{"train_examples": 26041, "hop_length": 160, "num_classes": 2, "norm": "batchnorm", "activation": "relu", "rnn_residual": true, "rnn_layers": 5, "beta2": 0.95, "eps": 1e-08, "max_precond_dim": 1536, "epochs": 80.6, "final_lr_fraction": 0.01}
Rows from block 3, named by matrix and row number. Each number is 128 + 24 x the weight over the matrix's rms, rounded and kept within 0 to 255. All counts start at 0.
# weight_ih_l0: LSTM input weights (gates i, f, g, o stacked) (model.rnn.0.rnn.weight_ih_l0, 512x432), inputs 324-431
weight_ih_l0.428 [162 116 116 147 112 164 107  72 132 126 106 118 142 110 119 125  82 140 133 121 135 119  69 102 108 112 144 165  86 154 103 139  96  65 114 138  99 148  88 126 155 172 109 160 133 108 107 131 107 114 111 137 149 134 176 117 170 122 122 122 122 132 139  76 149 167 122 121 115 133 116 117 114 130 160 127 116 169 117 100  73 120 135 114 128 117 150 163 110 144 125 121 108 112 106 114 105 179 161 109 149 162 136 119  91 155 191 106]
weight_ih_l0.429 [121  91 138 147 144 131 115 150 163 164 124 170 126 134 179 131 122  89 116 123 137 130 118 122 119  96 119 175 114 131 137 111 161 140 135 143 149 133 109 168 103 128 160 115 120 109 117 135 124 124  83  77 156 134 106 143 153  98 130 127 148 101 178 131 138 111 185  96 160  96 118  82 165 145  91 106 104 152 163 126 146 165 107 122 131 113 124  93 126 120 149 152 148 125 115 159 100 139 114 152 103  98 164 142 147  90 141 130]
weight_ih_l0.430 [168 128 134 152 117 166 100 129 101 144  81 129 138 140 134  87 146 149 149  98 169 145 112 127 136 180 136 128 147  66 124 134 116 140 128 100 180 126 160 160 134 177 132 114 126 100 119 129  86 113 100 128 164 139 166 131 104 132 123 111 120 139 132 124 132 117 114 146 138 149 118 150 102 121  92  84 181 139 175 197 114 129 140 103 141 115 125 115 103 109 142 140 111 123  90 103 141 129 155 110 113 143 130  66 145 113  89 155]
weight_ih_l0.431 [147 119 104 139 168 159 112 146 158 133 125 105 147 144 148 102 122 112 126 133 177 157 133 102 130 113 144 128 103 151 129 138 131 112 151 150 134 142 105 176 107 108 117 107 157 121  65 116  93 156 126 128  99 157 130 108 147 123 140 113 116 151 137 134 140 131 125  61 150 160  99 101 151 113  90 117 119 141 154 142  87 149 143 141 172 149 111 130 147 100 154  97 117  99 124 129 107 155 159 146 134  88 166 144 179 116 179 128]
weight_ih_l0.432 [129 139 121 125  93 110  79  90 144 136 118 144  91  93 120 104  83 102 131 122 164 131 110 116 104 150 135 144 146 145 110 132  96 116 127 103 131 143  95 174 117 127 103 176 135 130 125 113 124 157 110 147  93 123 168 119 141 129 159 141 125 132 123  93 147 134 138 155 148 120 156 120 139  95 139  99 114 119 117 123 137 141 143 121 111 164 151 162  90 104 148 102  98 131  65 133 113 138 168 144 127 148 175  52 105  86 143 153]
weight_ih_l0.433 [132 112  92 160 126 145 112  92 101 109 140 138 121 149 157  95 135  99 148 146 143  91 136 124 134 152 117 145 146 136 151 107 118 119 140  97 125 138 112 137 122 105 102 170 164  88 123 163 120 126  96  94 104  99  87 108 154 139 145 117 110 123 153 132 143  95  99 138 105 121 112 133 129  92 178 114 102 144 138 115 136 137 150 158 139  99  94 108 112 113 126  99 122 122 102 106 125  80 134 115  93 114 149 109 109  79 109 153]
weight_ih_l0.434 [ 93 124 126 145 140 121 110 134 114 153 114 137 132 128 118  92 127 110 123 114 132 131  87 119 118 157 111 113 139 122 115 125 110  98 131 109 127 129 132 129 120 143 156 125  93 134 147 166 114 129  97 136 106 122 140 102 108  91 178 139 167 103 184 123 116 155 177 148 148 202 122 134  94  91 190 101 110 155 138 101 111 113 148 113 104 192 118 155 125 129 160 139 138 157 100 129 134 132 158 144  93 107 118 110 138 125 139 169]
weight_ih_l0.435 [ 85  95 131 110  97 105 101 156 126 111 124 132  99 101 141 107 132 119 177 158  98 102 147 123 137 119 102 105 112 116 129 147 127 146 101 121  80 122 111  96 111 175 125  99 108 175 162 147 128 125 123 134 111 116 128 132 129 150 176  85 146  95 125 151  86 128  91 160 127 142 128 163 119 105 159  65 120  90 145 135 147 157 129 124  94 114 137 127 127 128 125 158 158 138  77 119 122 105  90 166 116 114 107  73 133 137 100 152]
weight_ih_l0.436 [120 107 154 153 162 109 113 156 118 149 102 136  97 116 159 106 128 117 139 114 159 145 120 111 123 141 136 151 137 162 160 132 152 106 128 108 160 100  91 143 116 150 119 120 136 150  98 158 114 141 107 145 112 125 117 108  96 115 108 157 119 174 197 106 152 158 134 137 154 153 106 137 107  98 160  82 133 133 164 118 132 156 184 160 107 158 153 154 117 130 146 141 132  97 151 114 148 164 111 104 150 149 151 110  94 156 132 124]
weight_ih_l0.437 [143  97 108 133 138 144 126 105 121 146 150 124 111 150 104 123 140 171 144 111 119 120 119 116 149 132 143  93 114 117 109  83 108 103 127 153 130 133 156  94 116 103  87 161 145  88 145 151 152 155 137 125 124 143 100  89 125 127 167 111 111 119 144 117 114 158  97 153 113 133 112 138  88 139 128 117 152 149 103 105  92 111 115 122 120  98 112 180 159 126 167 136 112 145 158 137 135 126 124  80 130 114 119 121 119 123 129 138]
weight_ih_l0.438 [142 142 200 141 141 121 126 142 159 149 109 155 110 136 111 131 148 153 134 105 118 155 146  98 110 122 120  94 113 132 116 105 164 143 118 133 129 127 118 152 125 126 139  81 105 162 104 145  88 119 162 121 142 162 138 124 106  99 139 103 126 137 126 105 118 159  82 120 105 124 141 112 132 133  99 167 169 104 124 139 141 147 139 116 121 109 122 142 108 104 127 171 127 142 144 127 121 143 115 124 123 126 131 146 160 147 120 119]
weight_ih_l0.439 [117 112 151 159 125 140 101  98 146 171  91 128 138  84 105 114 118 128 133 176 127 148 140 100 103 172 175 119  93 120 131 145 129 138 171  91 114 115 109 154  95 114 126 101 188 178 136 128 106 116  86 153 144 145 137  93 111  99 153 118  74 174 131 109 165 129  41 136 113 155 112 109 143  96 175 114 131 158 158 124 126 100 103  84 122 139 160 163 120 117 151 121 106 126 151 180 102 170 140 104 145 142 154 116 123 125 132 159]
weight_ih_l0.440 [147 114 114 177 162  99  89 138 104 141  91  98 107 114 163  80 123  68 137 135 148 194 143  88  99 129 114  82  80 131 148 149 109 125 129 109 178 124  95 193 107 122 146 120 150 201 165 106 107 131  94 143 136 102 167 126 124 149 148 129 118 135 101 129 135 105 154 110 192 165 149 158 160 103 116 120 112 149 156 141 130  66 136 155  86 119 110 117  92 136 130 106 138 173  97 153 114 111 141 179 115 116 136  86 166 149  97 155]
weight_ih_l0.441 [101 134 142 159 152 148 100 137 170 134 114 120 142 183 141 113 105 140  83 145 143 126  98 118 132  88 113 108 137 140 131 124 155 126 159 140 101 115 101 116 118 128 151 109  99 121 141 135  73 149 110 144 146 142 126 169 113 131 138 117 105 129 130  94 120 124 132 102 134 149 146 115 100 102 115 154 121 165  97 120 119 142  96 129 177 130  99 177  85 122 141 118 118 102 164 131 112 120 115 117 102 113 138 160  86 129 163 121]
weight_ih_l0.442 [114 154 117 180 125  95  96 133  77 118 132 122 179 116 166  67 109 136 128 144 104 117 109 106  81 133 104  78 169 118 106 152 140  92 114 141 106 101  73 107  95 175  94 119 150 161 158 130 115 120 106 164 118 117 135 166 109 121 115 153 119 112 130 142 117  97 121 151 138 134 152 160 113  59 164 147 114 156 137 141  97 111 123 117 135 132 162 117  41 137 129 120  99 164 152  97 147  73 106 192 142 146 117 162 110 113 135 164]
weight_ih_l0.443 [150 109 143 119 112 167 107 137 139  87 133 168 135 101 147 107 158  96 109 131 104 124 120 131 134 142  91 137 171 142 117 140 147 137 119 163 146  99 107 121 145 150 139 148 109 120 139 114 132 111 108 109 149 115 141 172 166 102  98 116 135  83 113 126 172 138 105 169  89 117 118  62 138  82 141 118 133 171 155 146 160 142 103  96 141 130 178 139 111 116 127 134 106 153 107 127  98 129 121 150 144 107 116  94 122 119 114 166]
weight_ih_l0.444 [113 105 157 127 115 120 127 142 151 111 141 174 127 123  91  93 165 122 157 127 112 104 164 143 152 144 120 134 183 121 116 124 142 172 150 170 123 125 124 101  98 109 170 153  71 184 122 128 121 126 116 123 107 144  95 120 180 109 189 109 149 129 142 132 140 165 105 154 115  90 132 129 118 122 134 124 124 132 142 144 137 157  80 141 120 148 134 118 100 158 111 126 109 130 105 120  96 109 105 106  92 108  86 121 121 119 113 178]
weight_ih_l0.445 [ 62 113 111 133  80 150 133 139  94 101 152 127 111  74 131 144 132 123 142 132 119 104 132 128 129 121  94 139 123 108 171 152 135 150  91 120 111 114 139 102 131 108 148 147  90 157  91 124 120 120 146 113 121  78 129 156 132 115  99 108 171 110 131 145 157 108 122 149  89  96 120 127 145 127 156  96 127 138 129 146 188 139 106 161  80 132 140  66 163 130  92 138 138 127 106 117 106 100 135 161 112 140 129  98 135 121 104 120]
weight_ih_l0.446 [127 139 143 157 100 100 105 143  87  81  91 128 116  84 109 103 148 119 138 109 142 100 146 106 110 122 106 163 135 152 153 142 150 106  98 132 129 171  94 113 109 145 119 182 132 133  95 143  66 146 136  86 119 137 150 167 134  99  90 106 131 122 112 116 134 142 130 155 115 111  83 112 161 107 142 104 134 123 141 164 170 114 119  96 122 138 157 119  79  90 119 165 105 149  92 146 126 129 151 154 152 137 109 142 105 124 117 137]
weight_ih_l0.447 [143 129 146 111 174 124  82 148 139 144  97 118 174 135 121 116  93 154 134 124  69 113 117  96 126 142 108 113 156 137 142 133 145 143 134 126  91 133 103  87  78 145 139 145  90 139 157 128  95 132 117 119  93 138 134 175 104 182 127 128 123 103 158 106 136 110 124 141 153 111 177 166  99 119 119 144 165 134 119 146 160 123 110 115 160 130 144 102 108 111 101 110 133 114 178 136 147 112 133 103 156 126 150 135 122 132 123 129]
weight_ih_l0.448 [134 145 109 102 125 149 122 115 153 143 127 139 115 167 162 112  79 128  96 134 131 158 145 109 136 131 101 129 159 150  95 114 130 164 140 156 137 129 136 137 124 181 136 164  92 121 146 117 125 138 131 144 130  97 129 129 153 115 146  96 104 120 121 111 140 105 111 158 133 114 175 124 167 109 121 159 171 118 137 155 167 171  99 112  91  96 105 131 124 155 109 142 110 158 161  64  96  89 117 146 132 132 116 146 140 110 136 156]
weight_ih_l0.449 [147 117 121 118 140 128 155 132 112 134 157 117 133 110 125 145 151  84 134  92 119 115 106 123 110 105 153 153 137 113 123 137 104 128  88 139 134 110 109 149 137 111 122  74 134 135 154 149 113 156 153 137 125 157 157 146 105 124 123 128 167 152 147 115 168 124 134  94 155  68 149 122 140 148  77  97 125 147 152 113  94 159 130  98  91 156 130  63 143 119 130 124 140 115 109 107  94 146 124 173 130 104 138 135 116 144 123 142]
weight_ih_l0.450 [108 116 151 118 118 102 108 130 110 162 118 139 154 164 104 114 118 157 141 134 130 178 155 122  80 133 130 144 134 106  95 124 121 151 193 174 121 113 145 157 101 151 101 112 141 156 163 109 125  69 138 143 107 180 159  98 150  94 164 124 132 161 126 146  86 127  95 155 151 131 127 114  76 126 159 130 150 109 122 119 125 177 116  98  96 110  97 146 131 137 162 167  99 145 120 142 111 127 111 150 131 117 119 139 110 153 146 104]
weight_ih_l0.451 [135 121 109 162 110 138 134 130 115 114 133 129 115 151 125 120 159  91 152 155 108  75  95 124 126 116 122 130 155 118 149 160 109  95 105 108 138 122 126 126  95 138 151 139 160 140 153 130 117 152 117 105 120 112 136 135  99 160 134 106 131 133 169 129 172 113 145 159 150 113 142 136 141 133 132  97 126 143 124 135 146 142 119 120  66 161 122 120 131 126 105 127 154  81 122  98 100 114 143 139  65 149 125 105 121 144 139 158]
weight_ih_l0.452 [133 128 132 120 120 158 124 116 111 105 151 166 121 111 131 123 134 125 116 112 115 119 126 155 158 194 154 127 144  78 138 125 134 118  96 117 104 174 112 124 148 110  66 177 162 114 139 118 126  73 106 102 115 139 105 137 134 135 113 138 120 143 129 136 147 181 128 104 144 128 120 120 140 149 112  77 100 147 135 146 103 116 113 129 119 133 175 134 160 128 126 139 123 104  93 157 100 148 154 116 117 125 103  78 141 129  95 141]
weight_ih_l0.453 [113 161 128 153 141 108 109 147 120 161 110 127  91 121 159  91 150 117 157 133 123 142 111 105 128  99 129 115  66 130 133 116 173 140  92  75 137 119 102 127 127 106 176  85 117 158 158 181 105 152  75 151 134 104 150  82 112  96 150 154 123 111 175 130 112  91 152 125 105 155 157 144 130 105 105 126 124 115 155  72 137 101 153 147 102  99  86 129 118 130 120 182 111 144 107 152 154 121 138 192 145 154 104 115 154 102 149 198]
weight_ih_l0.454 [132 176 150 136 124 135 140 147  87 136 113 131 120 118  90 125 106 119 124  83 137 115 118 130 172 140 120 120 157 124 162 109 112 108 107 100 138 147 123 132 132 114 131 165 146 144 140 148 150 165 123 132 126 121 126 106 106 171 121 119 119 165 134  88 149 118 145 108 111 126 112 138 135 134 111 121 160 161 126 170 124 117 202 150 119 159 172 141 111  93 165 103 194 119 108 114 174 126 123  61 141 159 148 130 119 102 107 118]
weight_ih_l0.455 [142 151 139 190 133 167 104 129 130 161  99 126  74 107 145 110 105 112 150 142 169 160 103  95 150 127 186 152 165 135 120  95 119  85  90  92 128 119 102 126 155 142 128 140 190 145 160 132  92 171 106 168 112 117 144  89  91 137 125 138 100 155 131 111 133 128 113 165 128 152 147 125 148  81 144 104 144 109 118  96 129 108 131 126 110 152 137 120 117 131  81 144 118  92 133 114 156 155 201 128 106 186 157 103 135 140 118 120]
weight_ih_l0.456 [140  89 176 130 127 125  93 134 111 136 107 135 140 128 125 128 151 104 105  94 150 135 162  99 122 145 142 148 124 129 107 129 154 115 119 171 163 144 117 138  89 138 110 112 133 204 148  91 135 100 130 168 144 147 158 115 100 114 110 121 109 155 122 115 114 150  56 128 169 134 151 114  64 101 114  76 142 108 151 150 110 142 134 103 109 141 169 124 132 148 178 138 109 123 132 150 103 158 107 126 130 120 134  85 103 140 142 121]
weight_ih_l0.457 [137 123 124 115 151 123 126 123 155 163 116 110 160 140 106 137 128 140 137 165 157 173 111 136 102  98 114 114 127 136 135 120 165 108 130 108 109 127 141 139 146 151 157  79 136 126 119 138 112 143 108 118 163 124 109  98 107 107 125 136 116 140 139 151  96 109 171 155 105 157 116  80 130 110 156 134 128 129 137 129 110 137 147 142 109 155 129 149 110 135 152 121 127 101 115 124 132 114 114 128  96 106 129 104 163 146 136 151]
weight_ih_l0.458 [158 129  95 130 103 130  92 133 108  91 114 129 100 117 103  91 124 115 148 105 120  99 144 126 100 134 126 141  94  81 160 152  93 173  81  92 130  99 114 114  88 131 138  96 151  88 170 134  95 140 108 108 131 125 133 172 141 154 158 147 143 118 133 105 120 113 119 150 150 114 104 159 119 122 117  80 137 140 112 141 103 153 160 112 108 138 133 142  93 111 126 101 184 106  99 109 159 113 100 149 126 153 135  73 112 120  99 144]
weight_ih_l0.459 [148  82 128 154 152 132 174 151  84 123 166 143 105  62 151 121 166  57 135 156 137 151 129 155 143 146 162  72 122  95 107 111 139 159 100 104 104 140 124 131 165  92 138 122 148 144 115 121 151 120 129 116 131  98  84 129  84 112 151  90 144 156 138 141 133  96 157 133 142 136 134 148 142 155 110  57  82 144 133  97 108 124 136 142 135 165 145  50 144 144 165 123 159 102  70 116 110 157 181 116  91 114  97  74 156 137  74 152]
weight_ih_l0.460 [ 92 130 156 130 130 129 110 142 135 109 110 179 112 129  70  90 156 122 193  89 157 156 137 102 129 150 126 174 144 116 130 128 140 174 136  98 165  97 123 160 102 143 181 105 112 120 109 142  87 124  97 112 118 105 166 109 157 126 180  85  85  82 134 125 140  99 104 154 116 137 126 155 161 111 131 151 133 140 132 158 198 143 131 126 123 117  86 138 110  89 170 124 126 121 133 137 143  91 104 126 100 107 136 122 146 110 139 170]
weight_ih_l0.461 [188 153 149 152 107 148 111 113 122 125 131 141 159  78 162  92  78  79 128 174 114 127 126 126 147 134 142 108 133 151 146 123 108  91 112 125 137 211  86 115  88  86 117 198 174 122 145 146  84 157 102 145 119 115 131 156 153 168 159 123 128 167 144  94 147 129 116 124 128 148 141 141 122 122 125  76 108 139 117 140 156 109 119  90 104 124 114  92 129 126 119 158 149  93  73 103 135 118 162  91  91 148 142 150  95 105 101 127]
weight_ih_l0.462 [128 158  94 110 139 123 175 137 151 150 163  95 102 110 143 151 163 111 123  96 162 161 100 154 107 110 154  89 105 105 176 112 104 104 106  86 125  84 154 160 131 132 148 104 105 160 109 146 148 116 159 132  98 146 157 136 137 118  98 109 169 151 124 144 142 120 175 119 125 127 121 141 115 168  64 102 111 111 127 144 126 139 137 146 111 102 104 112 163 179 124 125 176 128 112 156 130 172 145 129 151 134 135  97 164 158 107 140]
weight_ih_l0.463 [ 92 140 138 111 131 135 105 116 139 116  97 162  85 147 119 104 122 135 113 118 141 139 175  99  90 142 126 174 138 111 127  87 137 141 146 179 127 119 115 131 138 155 108 115 121 151 109 124 123 111  96 122  93 167 113  82 159  78 144 145 117 131 124 119  88 125 146 123 104  99 101  93 147 116 152  99 165 143 168 116 161 150 113 155 134  98 108 108 132 121 178 171  73 187 102 145 108 140 146 121 105 131 116 137 119 167 120 136]
weight_ih_l0.464 [142  63 107 133 108 142 113 151 119  87 117 138 124 116 121  90 137 141 148 141 145 137 156  85  89 124 143 147 144  78 112 106 138 118 166 144 107 164 102 136 130 145 120 112 134 130 116 141 121 124 102 100 106 122 101 105 142 122 166 119  92 127 121 129 147 128 153 126 122 126  86 125 118  82 170 108 131 146 155 146 129 164 148 120  93 141 159 116 132 135 172 137 129 136  91 114  96 124 147 132 120 100 118 100 119 108 136 112]
weight_ih_l0.465 [159 154 155 172 169 100 100 141 136 156  80  69 148 102 140 129 100 124  83 146 154 150 108 108 113 105 185 147  87 138 176 184 132 184 147  99 122 110  94 168 114  86 169  94  96 134 119 122 103 149 128 177 151 114 145 165 129 149 145 106 131 155 126 122 120 153 138  93 122 149 153 135 118  87 123 136 125 111 146 152 142 137 148  98 125  92 132 129 103 113 126 106 136 129 152 140 139 175 128 154 134 148 170 126 166 149 106 161]
weight_ih_l0.466 [108 130 119 153  98 103 112  85 140 116 125 133 101 136  97 114 138 138 146 104 106 120 106 122  99 146  83 133 131 112 119  92 100 122 115 110 153 104 127 118 131 147 143  56 128 104 173 151 130 113 136 111 110 146 151  86 109 147 123  84 136  91 149 127 108 123 158 197  98 134 136 167 140 104 140 129 133 168 114  54 127 150 157 121 125 143 112 127 117 125 158 137 106 151 133 166 121 130 157 140  99 118 155 114 138 116 133 179]
weight_ih_l0.467 [115 148 174 152 133 132 137 179 131 119 106 132 102 107 132 104 140  68 111  82 129 123 123 109 136 150 155 128 178 122 135 123 192 132 105 119 111 141  88 131 162 159 123 117 168 172 120 124 112 128 131 144 138 146 120 127 128 124 111 145 138 161 152 144 164 158 149 160 126 166 130 159 108 107 126 103 137 116 149 163 139 124 172  95 120 144 176 126 141 102 150 134 163 113  72 145 140 167 110  98 123 163 139 122 144 114  99 122]
weight_ih_l0.468 [155 106 125 113 161 114 146 139 150 147 157 159 117  92  91 139 170 108 155 193 116 167 189 129 152 135 131 135 135 121 140 129 146 135 125 144  59 133 110 156 121 117 176 108  93 150  90 143 129 148 114 123 153 145 119 131 146 109  95  84 169 138  85 151 129 146 106  85 125 149 107 141 163 166 121  91  73 114 166 116 147 131  92 142 104 121 155  81 144 126 141 123 126 169 111 148 109 152 108 146  96  87  94 111 189 136 129 147]
weight_ih_l0.469 [151 133 146 116 148 146 114 151 137 132 125 121 166 119 145 120 151 116 139  93 144 143  97 109 102 134 133 141 137 124 126 164 157 128 114 139 127 120 135 119 151 170 121 111 123 160  63 165  98 115  91  99 157 131 132 170 162 136 106 153 115 101 133 138 128 138 136 103 128 153 122 126 158  86 140  68 135 131 183 169 145 152 114 130 131 110 120 119 100 142 113 110 124 153 108 142 145 113 155 174 163 101 143  85 112 166 170 150]
weight_ih_l0.470 [136 110 123 122 106 103 133 128 137 134 100 105 134 103 128  95 127 174 133 176 152 142 122 151 133 163 112 128 143 150  90 127 108 167 134 136 116 149 117 144  85 103 111 177 110 108 133 133 133 142 124 118 111 114 113 173 118 126 154  79 137 136 141 109 147 133 113 169 110 116 110 123  99 107 167 119 117 134 127 105 146 153 119 115 166 121 129 168 132 115 116 148  90 121 111 173 128 120 146 135 148 127 107 136 130 124 123 140]
weight_ih_l0.471 [154 139 138 125  98 147 101 135 120 136 103 153 159 166 154 115 112  88 107 139 137 123 147 114 133 169 122 141 113 111 120  76 149 114 138 134 127 169 101 126 142 117 170 160 109 116 118 158  96 131  58  89 173 119  88 125 147 138 105 112  82 130 114 141 164 121 104 120  96 145 128 115 128 106 110 119 108 141 119 130 138 139 111 139 111 125 165  96 118  86 165 141 103 107 142  87 148 108 135 113 102 114 105 148 147  84 152 127]
weight_ih_l0.472 [113 130 117 176 161 140 108 132 141 107  99 169 122 135 151  87 105  96  85 126 140 130 162  96 107 190 141 141 126 134 105  90 117 168 166 161 116 106 114 119 102 107  92  97 124 133 161 111  91 173 125 158 139 128 123 134 169 154 162 121  97 123 113 129 113 171 144  69 131 147 142 116 152 112 129 142 132 142 148 135 125 119 154 134 131  90 150 127 115 154 161  91  63 122 132 110 104 138  95 118 142 132 136 106 124 118 144 132]
weight_ih_l0.473 [114 132 121 127 120 119 108 140 144 114  97  97 127 109 142  99 133 116 172 162 134 149 115 110 124  86 148 114 152 168 116 142 139 132  93 116 111 150 143 154 111 113 134 141 132 179 133 169 102 144  80 132 135 135 129 163 107 155  73  87 124 126 144 127 135 116 119 133 147 155 171 125 169 103 128  91 127 140 165 135 106 124 133 122 141 130 137 142 103 107 111 139 147 145 112 181 125 121 121 136 128 137 183  74 156 103 120 184]
weight_ih_l0.474 [103 160 119 133 144 138 171 114 111 121 167 130 115 125 161 150 144  90 129  69 146 117 118 183 167 105 116  95 130 113 143  95 132 126 130 120 142 111 142 145 135 116 124 105 113 142 141 114 165 166 150 112 143 131 144 105  92 148  71 137 142 130 165 156 156 136 140 100 124 117 146 140 116 167 102 119 112 143 155 111  90 112 150 170 105 120 100 102 163 136 139 112 156 122 135 145 142 131 133 106 141  98 166 152 158 130  65 149]
weight_ih_l0.475 [122 146 143 100 117 123 129 133 150 141 109 113 116  97 161  98 166 138 146 157  95 152 134 121 101 116 118 104 154 115 127 151 149 102 152 131 111 117 124 114  87 139 149 121 141 136 147 140 103 113 116 165  93 108 128 126  83 141 123 101 148 166 158 125 120 106 108 161 148 154 164  94 105 108 116 105 129 139 184 128 120 118 129 152  73 119 127 146 123 172 147 144 105 126 122 162 143 146 111 158 149 133 135 144  70 176 100 162]
weight_ih_l0.476 [110 170 164 124 169 114 100 174 138 156  72 121 140 119 103 127 147 138 152 122 138 155 111 102  95 119 165 136 141 124 157 141 110 186 118 153 117  90 139 138 133 147 136 139 139 134 124 148 102 122  94  99 135 152 109  90 126 110 119 124 111 154 132 140  69 110 162 141 126 121 107 122 123 127 178 139 151  81 131 160 154 166 163 136 125 146 139 130  89  99 138  96 126 134  94 110 195 114 145 160 124 149 127 111 163 116 114 103]
weight_ih_l0.477 [111 124 171 125 142 133 140 152 153 104 143 105 112 167 124 157 173 134 116 118 118  96 119 139 142 130 139 119 124 127 139 105 161 114 119 136 133 140 134 113 151 140 142 172  95 140 120 111 107  95 155  89 172 117 110 137  98 145  88 156 134 109 129 143 138 124 147 115 119  92 128 127 115 136 117 177 169 133 147 147 137 115 118 102 136 102 134 123 139 114 125 128 138 123 200 121 142 107  92 146 120 126 125 156 114 134 104  90]
weight_ih_l0.478 [ 99 134 117 117 114 169  92 131 133 130  87 131 112  88 114  99 129 137 171  99  67 118  81 102 101 117 119 132 128 144 160 104 141  80  97 106 136 138 138 118 136 154 139 130 139 130 145 172 114 157 110 112 127 113 101 123 117 125  97 146  94 141 152 166 132 142 137 129 117 127 150 138 126 103 133  82 139 182 155 103 132  73 146  88  92 122 134 115 120 124 131 142 128 142 103 145 128 112 148 127 134 129 137  84 121 136 104 162]
weight_ih_l0.479 [ 82 113 116 153 113 136  89 136 120 145  72 130 112 143 132 107 145 147 117 128 124 142 148 102 102 138 164 118 124 109 140 146 135 158 129 142 124 110 111 160 158 167 129  99 125 136 104 109  94 121  84 121 159 163 126 123 149 123 124 134  92 131 136 115 120 146 143 100 132 133 103 132 154 112 142  97 157 130 158 158 123 120 128 119 172 133 128 125  98 100 133 151 108 163  93 168 144 119 132 129 138 122 158 101 140 120  74 149]
weight_ih_l0.480 [122 161 130 123  92 139 118 119 114 102  87 121 122 161 103 103  88 143 138 134  99 124 109 110 114 222 126 152 151 119 142 129  89 166 145 134 177 169 109 137 106 107 133 151 142 139 169  96 113 135 131 112 133  95 124 156 123 140 175 123  88 125 115  94 152 146 120 134 155 105 181 126 147 112 125 110 130 170 104 134 172 131 127  98 124 121  83  91 104 125 126 158 112 110 116 104 136 104 159 118 131 135 138 113 130 111 104 137]
weight_ih_l0.481 [133 125 154 114 112 141 135 110 119 122 137 124 122 118 142 177 112 126 110  81 133 137 107 139 132 112 116 128 129 151 127 103 145 110 121 146 145 132 109 160 147 163  92 150 114 141  90 126 104 124 140 102 135 135 139 133 119  95 102 147 126 136 104 153 126 131 144 126 120 117 104 111 105 154  95 107 151 147 165 114  99 128 129 129 100 114 132 111 138 120 131 156 120 137 125 124 117 142 118 123 125 134 135 107 127 163 134  82]
weight_ih_l0.482 [122 163 129 110 133 120 146 155 114 156 155 126 118  99 138 174 153 115 122 103 137 144 129 164 136  94 118  97 101 102 168 113 140 110 138 121 105 138 153 139 151 163 124 119 151 172 122 142 171 120 143 125 153 145 139 122 152 125 113 143 154 140 130 186 160 148 176  84 119 122 104 115 136 168 111  86 130 122 179 137 105 105 138 132  78 129  91 106 143 164 128 134 134 115 119 166 141 138 146 106 143  89 120 141  93 133 122 113]
weight_ih_l0.483 [ 94 119 125 104  72 150 183 137 107 107 200 144 145 126 107 149 117 103  92 121 104 111 156 151 166 144  85 103 150  71 102 116 144 140 110 130 101 117 117  98 117 100 152 121 130  83 140 122 152 117 143 119 144 127  65  97 131 112 119  85 112 112 135 122 127 150 134 100  89 123 115 103  99 143 119 154 102  95 124 121 126 135  99 174 135 138 114 119 179 166 144 151 121 139 184 157 109 111 103 120 143 102 111 139 160  85  91 110]
weight_ih_l0.484 [165 151 158  92 137 119 107 131  88 133  96 168 139 170 129 108 134  80  91 120 148 157 153 104 110 174 139 152 185 105 100 116 125 167 126 142 165 110 107 155 131 127  73  97 130 157 169 145  91 162  97 106 114 180 165  97  91 115 153 151 133 139 151 142 142 157 127 130 135 113 152 124 162 107  95 109 189 129 167 138  97 161 158 112  80 184 164  85 111 138 151 128 100 146 104 127 127 176 129 106 119 106 162  92 155 133 122 144]
weight_ih_l0.485 [109  90 112 119 173 114 149 115 117 173 156  95 146 117 157 150 164 146 116  99 112 137 107 158 144  98 106 102  77 122 139 116 132 113  88 146 128 118 149 131 132 113 147 130 135 165 121 153 126 153 158 132 143 135  90 130 109 136 122 124 170 136 116 178 122 122 154 142 117 108 126 134  99 166 137  84  77  88 143  90 119 110 150 162 131 115 121 114 143 171 106 139 172 120  53 130 167 169  99 132 168 142 115 115 132 184 118 133]
weight_ih_l0.486 [123 120 174 108 114 105 102 125 141 131 127 141 141 135 158  95 138 137  84 134 129 147 159  99 107 135 121 141 148 130 127 102 165 177 146 167 102 110 113 143 128 148 118 115  83 165 104 162 120 121  87 140 141 163 129  83 152  80 125 106  62 146 118 126 133 164  94 127 116 156  93 111 132 125 149 105 141 123 138 171 147 135 128 141 123 118 142 153 118 129 147 131  93 159 150 155 110 102 150 118 165 115  95  92 104 101 103 139]
weight_ih_l0.487 [129 115 126 164 120 170 109 137  84 105 117 143 129 163  88 150 120 150  96 156 135  97 104 105 154 168 118 164 177 125 100 142 112 143 156 118 148  70 132 137 106  84 145 155 125 121  93  87 113  86 141 111 121 130 132 167 152 115 147 124 123 131 116 103 142 110 134 140 122 107 118  99 156 101 159 162 146 159  98 135 144 149 116 102 166 108 123 156 122 115 156 141 115 122 162 131 105 119 137 121 130 132  94 169 170 127 141 118]
weight_ih_l0.488 [118 104 125 105  91 100 186  91  96 118 165 137 114 129 132 144 153 148 119 126 119 143 126 176 143 131  98 130 110 120 160 112 118  94 120 110 110 126 147 116 119 130 130 113 121 192 137 106 161 132 143 153 152 153 122 103 133 133 180 141 125 115 109 161 107 127 132 124 157 140 117 153  83 177 120 134 135 140 148 154 129  85 125 165  93 149 118 113 140 181 130  71 174 111 151 119 128 139  81 124  98 138 106 108 112 130 109 125]
weight_ih_l0.489 [144 123 132 152 121 105 110 105 141 110 120  97 105 120 141  98 128 118  94 183 147 150  77 111 120 131 170 136 110 118 125 106 156 111 132 149 138 161 119 122 111 143 147 194 159 131 106 129 100 124 111 113 134 171  94 134 150 137 133 102 118 170 115 110 181 130 128 138 173 141 137 110 112 132 137 110 102 143 163  91 118 116 121  94  98 135 100 127 127 135 176 151 116 109 108 140 126 126 140 113 103 134 145 111 114 135 134 134]
weight_ih_l0.490 [146 126 174  78 131  50 101 136 159  98 114 122 191 120 111  89 137 158 123 140 128 130 154 117 137 143 163  71 112 143  91 140 148 122 112 163  77 167 122 129 105 168  82 202  62 117 135 128 102 132 106 145  75 127 168 123 126 170 118 115 106 131 104 149 117 148 122 137 155  98 133 121 126 122 131 145 172 113 159 170 120 163 139 111 139 131 173 151 103 141 127  88 116 148 127 133 133 135  92 118 161 147 150 126 117 128 105 120]
weight_ih_l0.491 [108 105 113 123 134 140 129 144 100 141 107 138 136 125 107 121 110  99 107 146 117 108  70 118 135 120 150 149 124 146 112 159  93 121 116 147 122 102 133 150 144 128 107  99 159  99 101 112 106 134 118 156 110 152 111 124  95 129 145 125 110 177 113 115 163 115 140 116 109 150 102 132 130  85 189 118  98 143 105 111 136 175 136 113 120 134  82 123  80 122 188 115 130 108 158 103 114 128 146 101  93 127 127 109 148 143 120 115]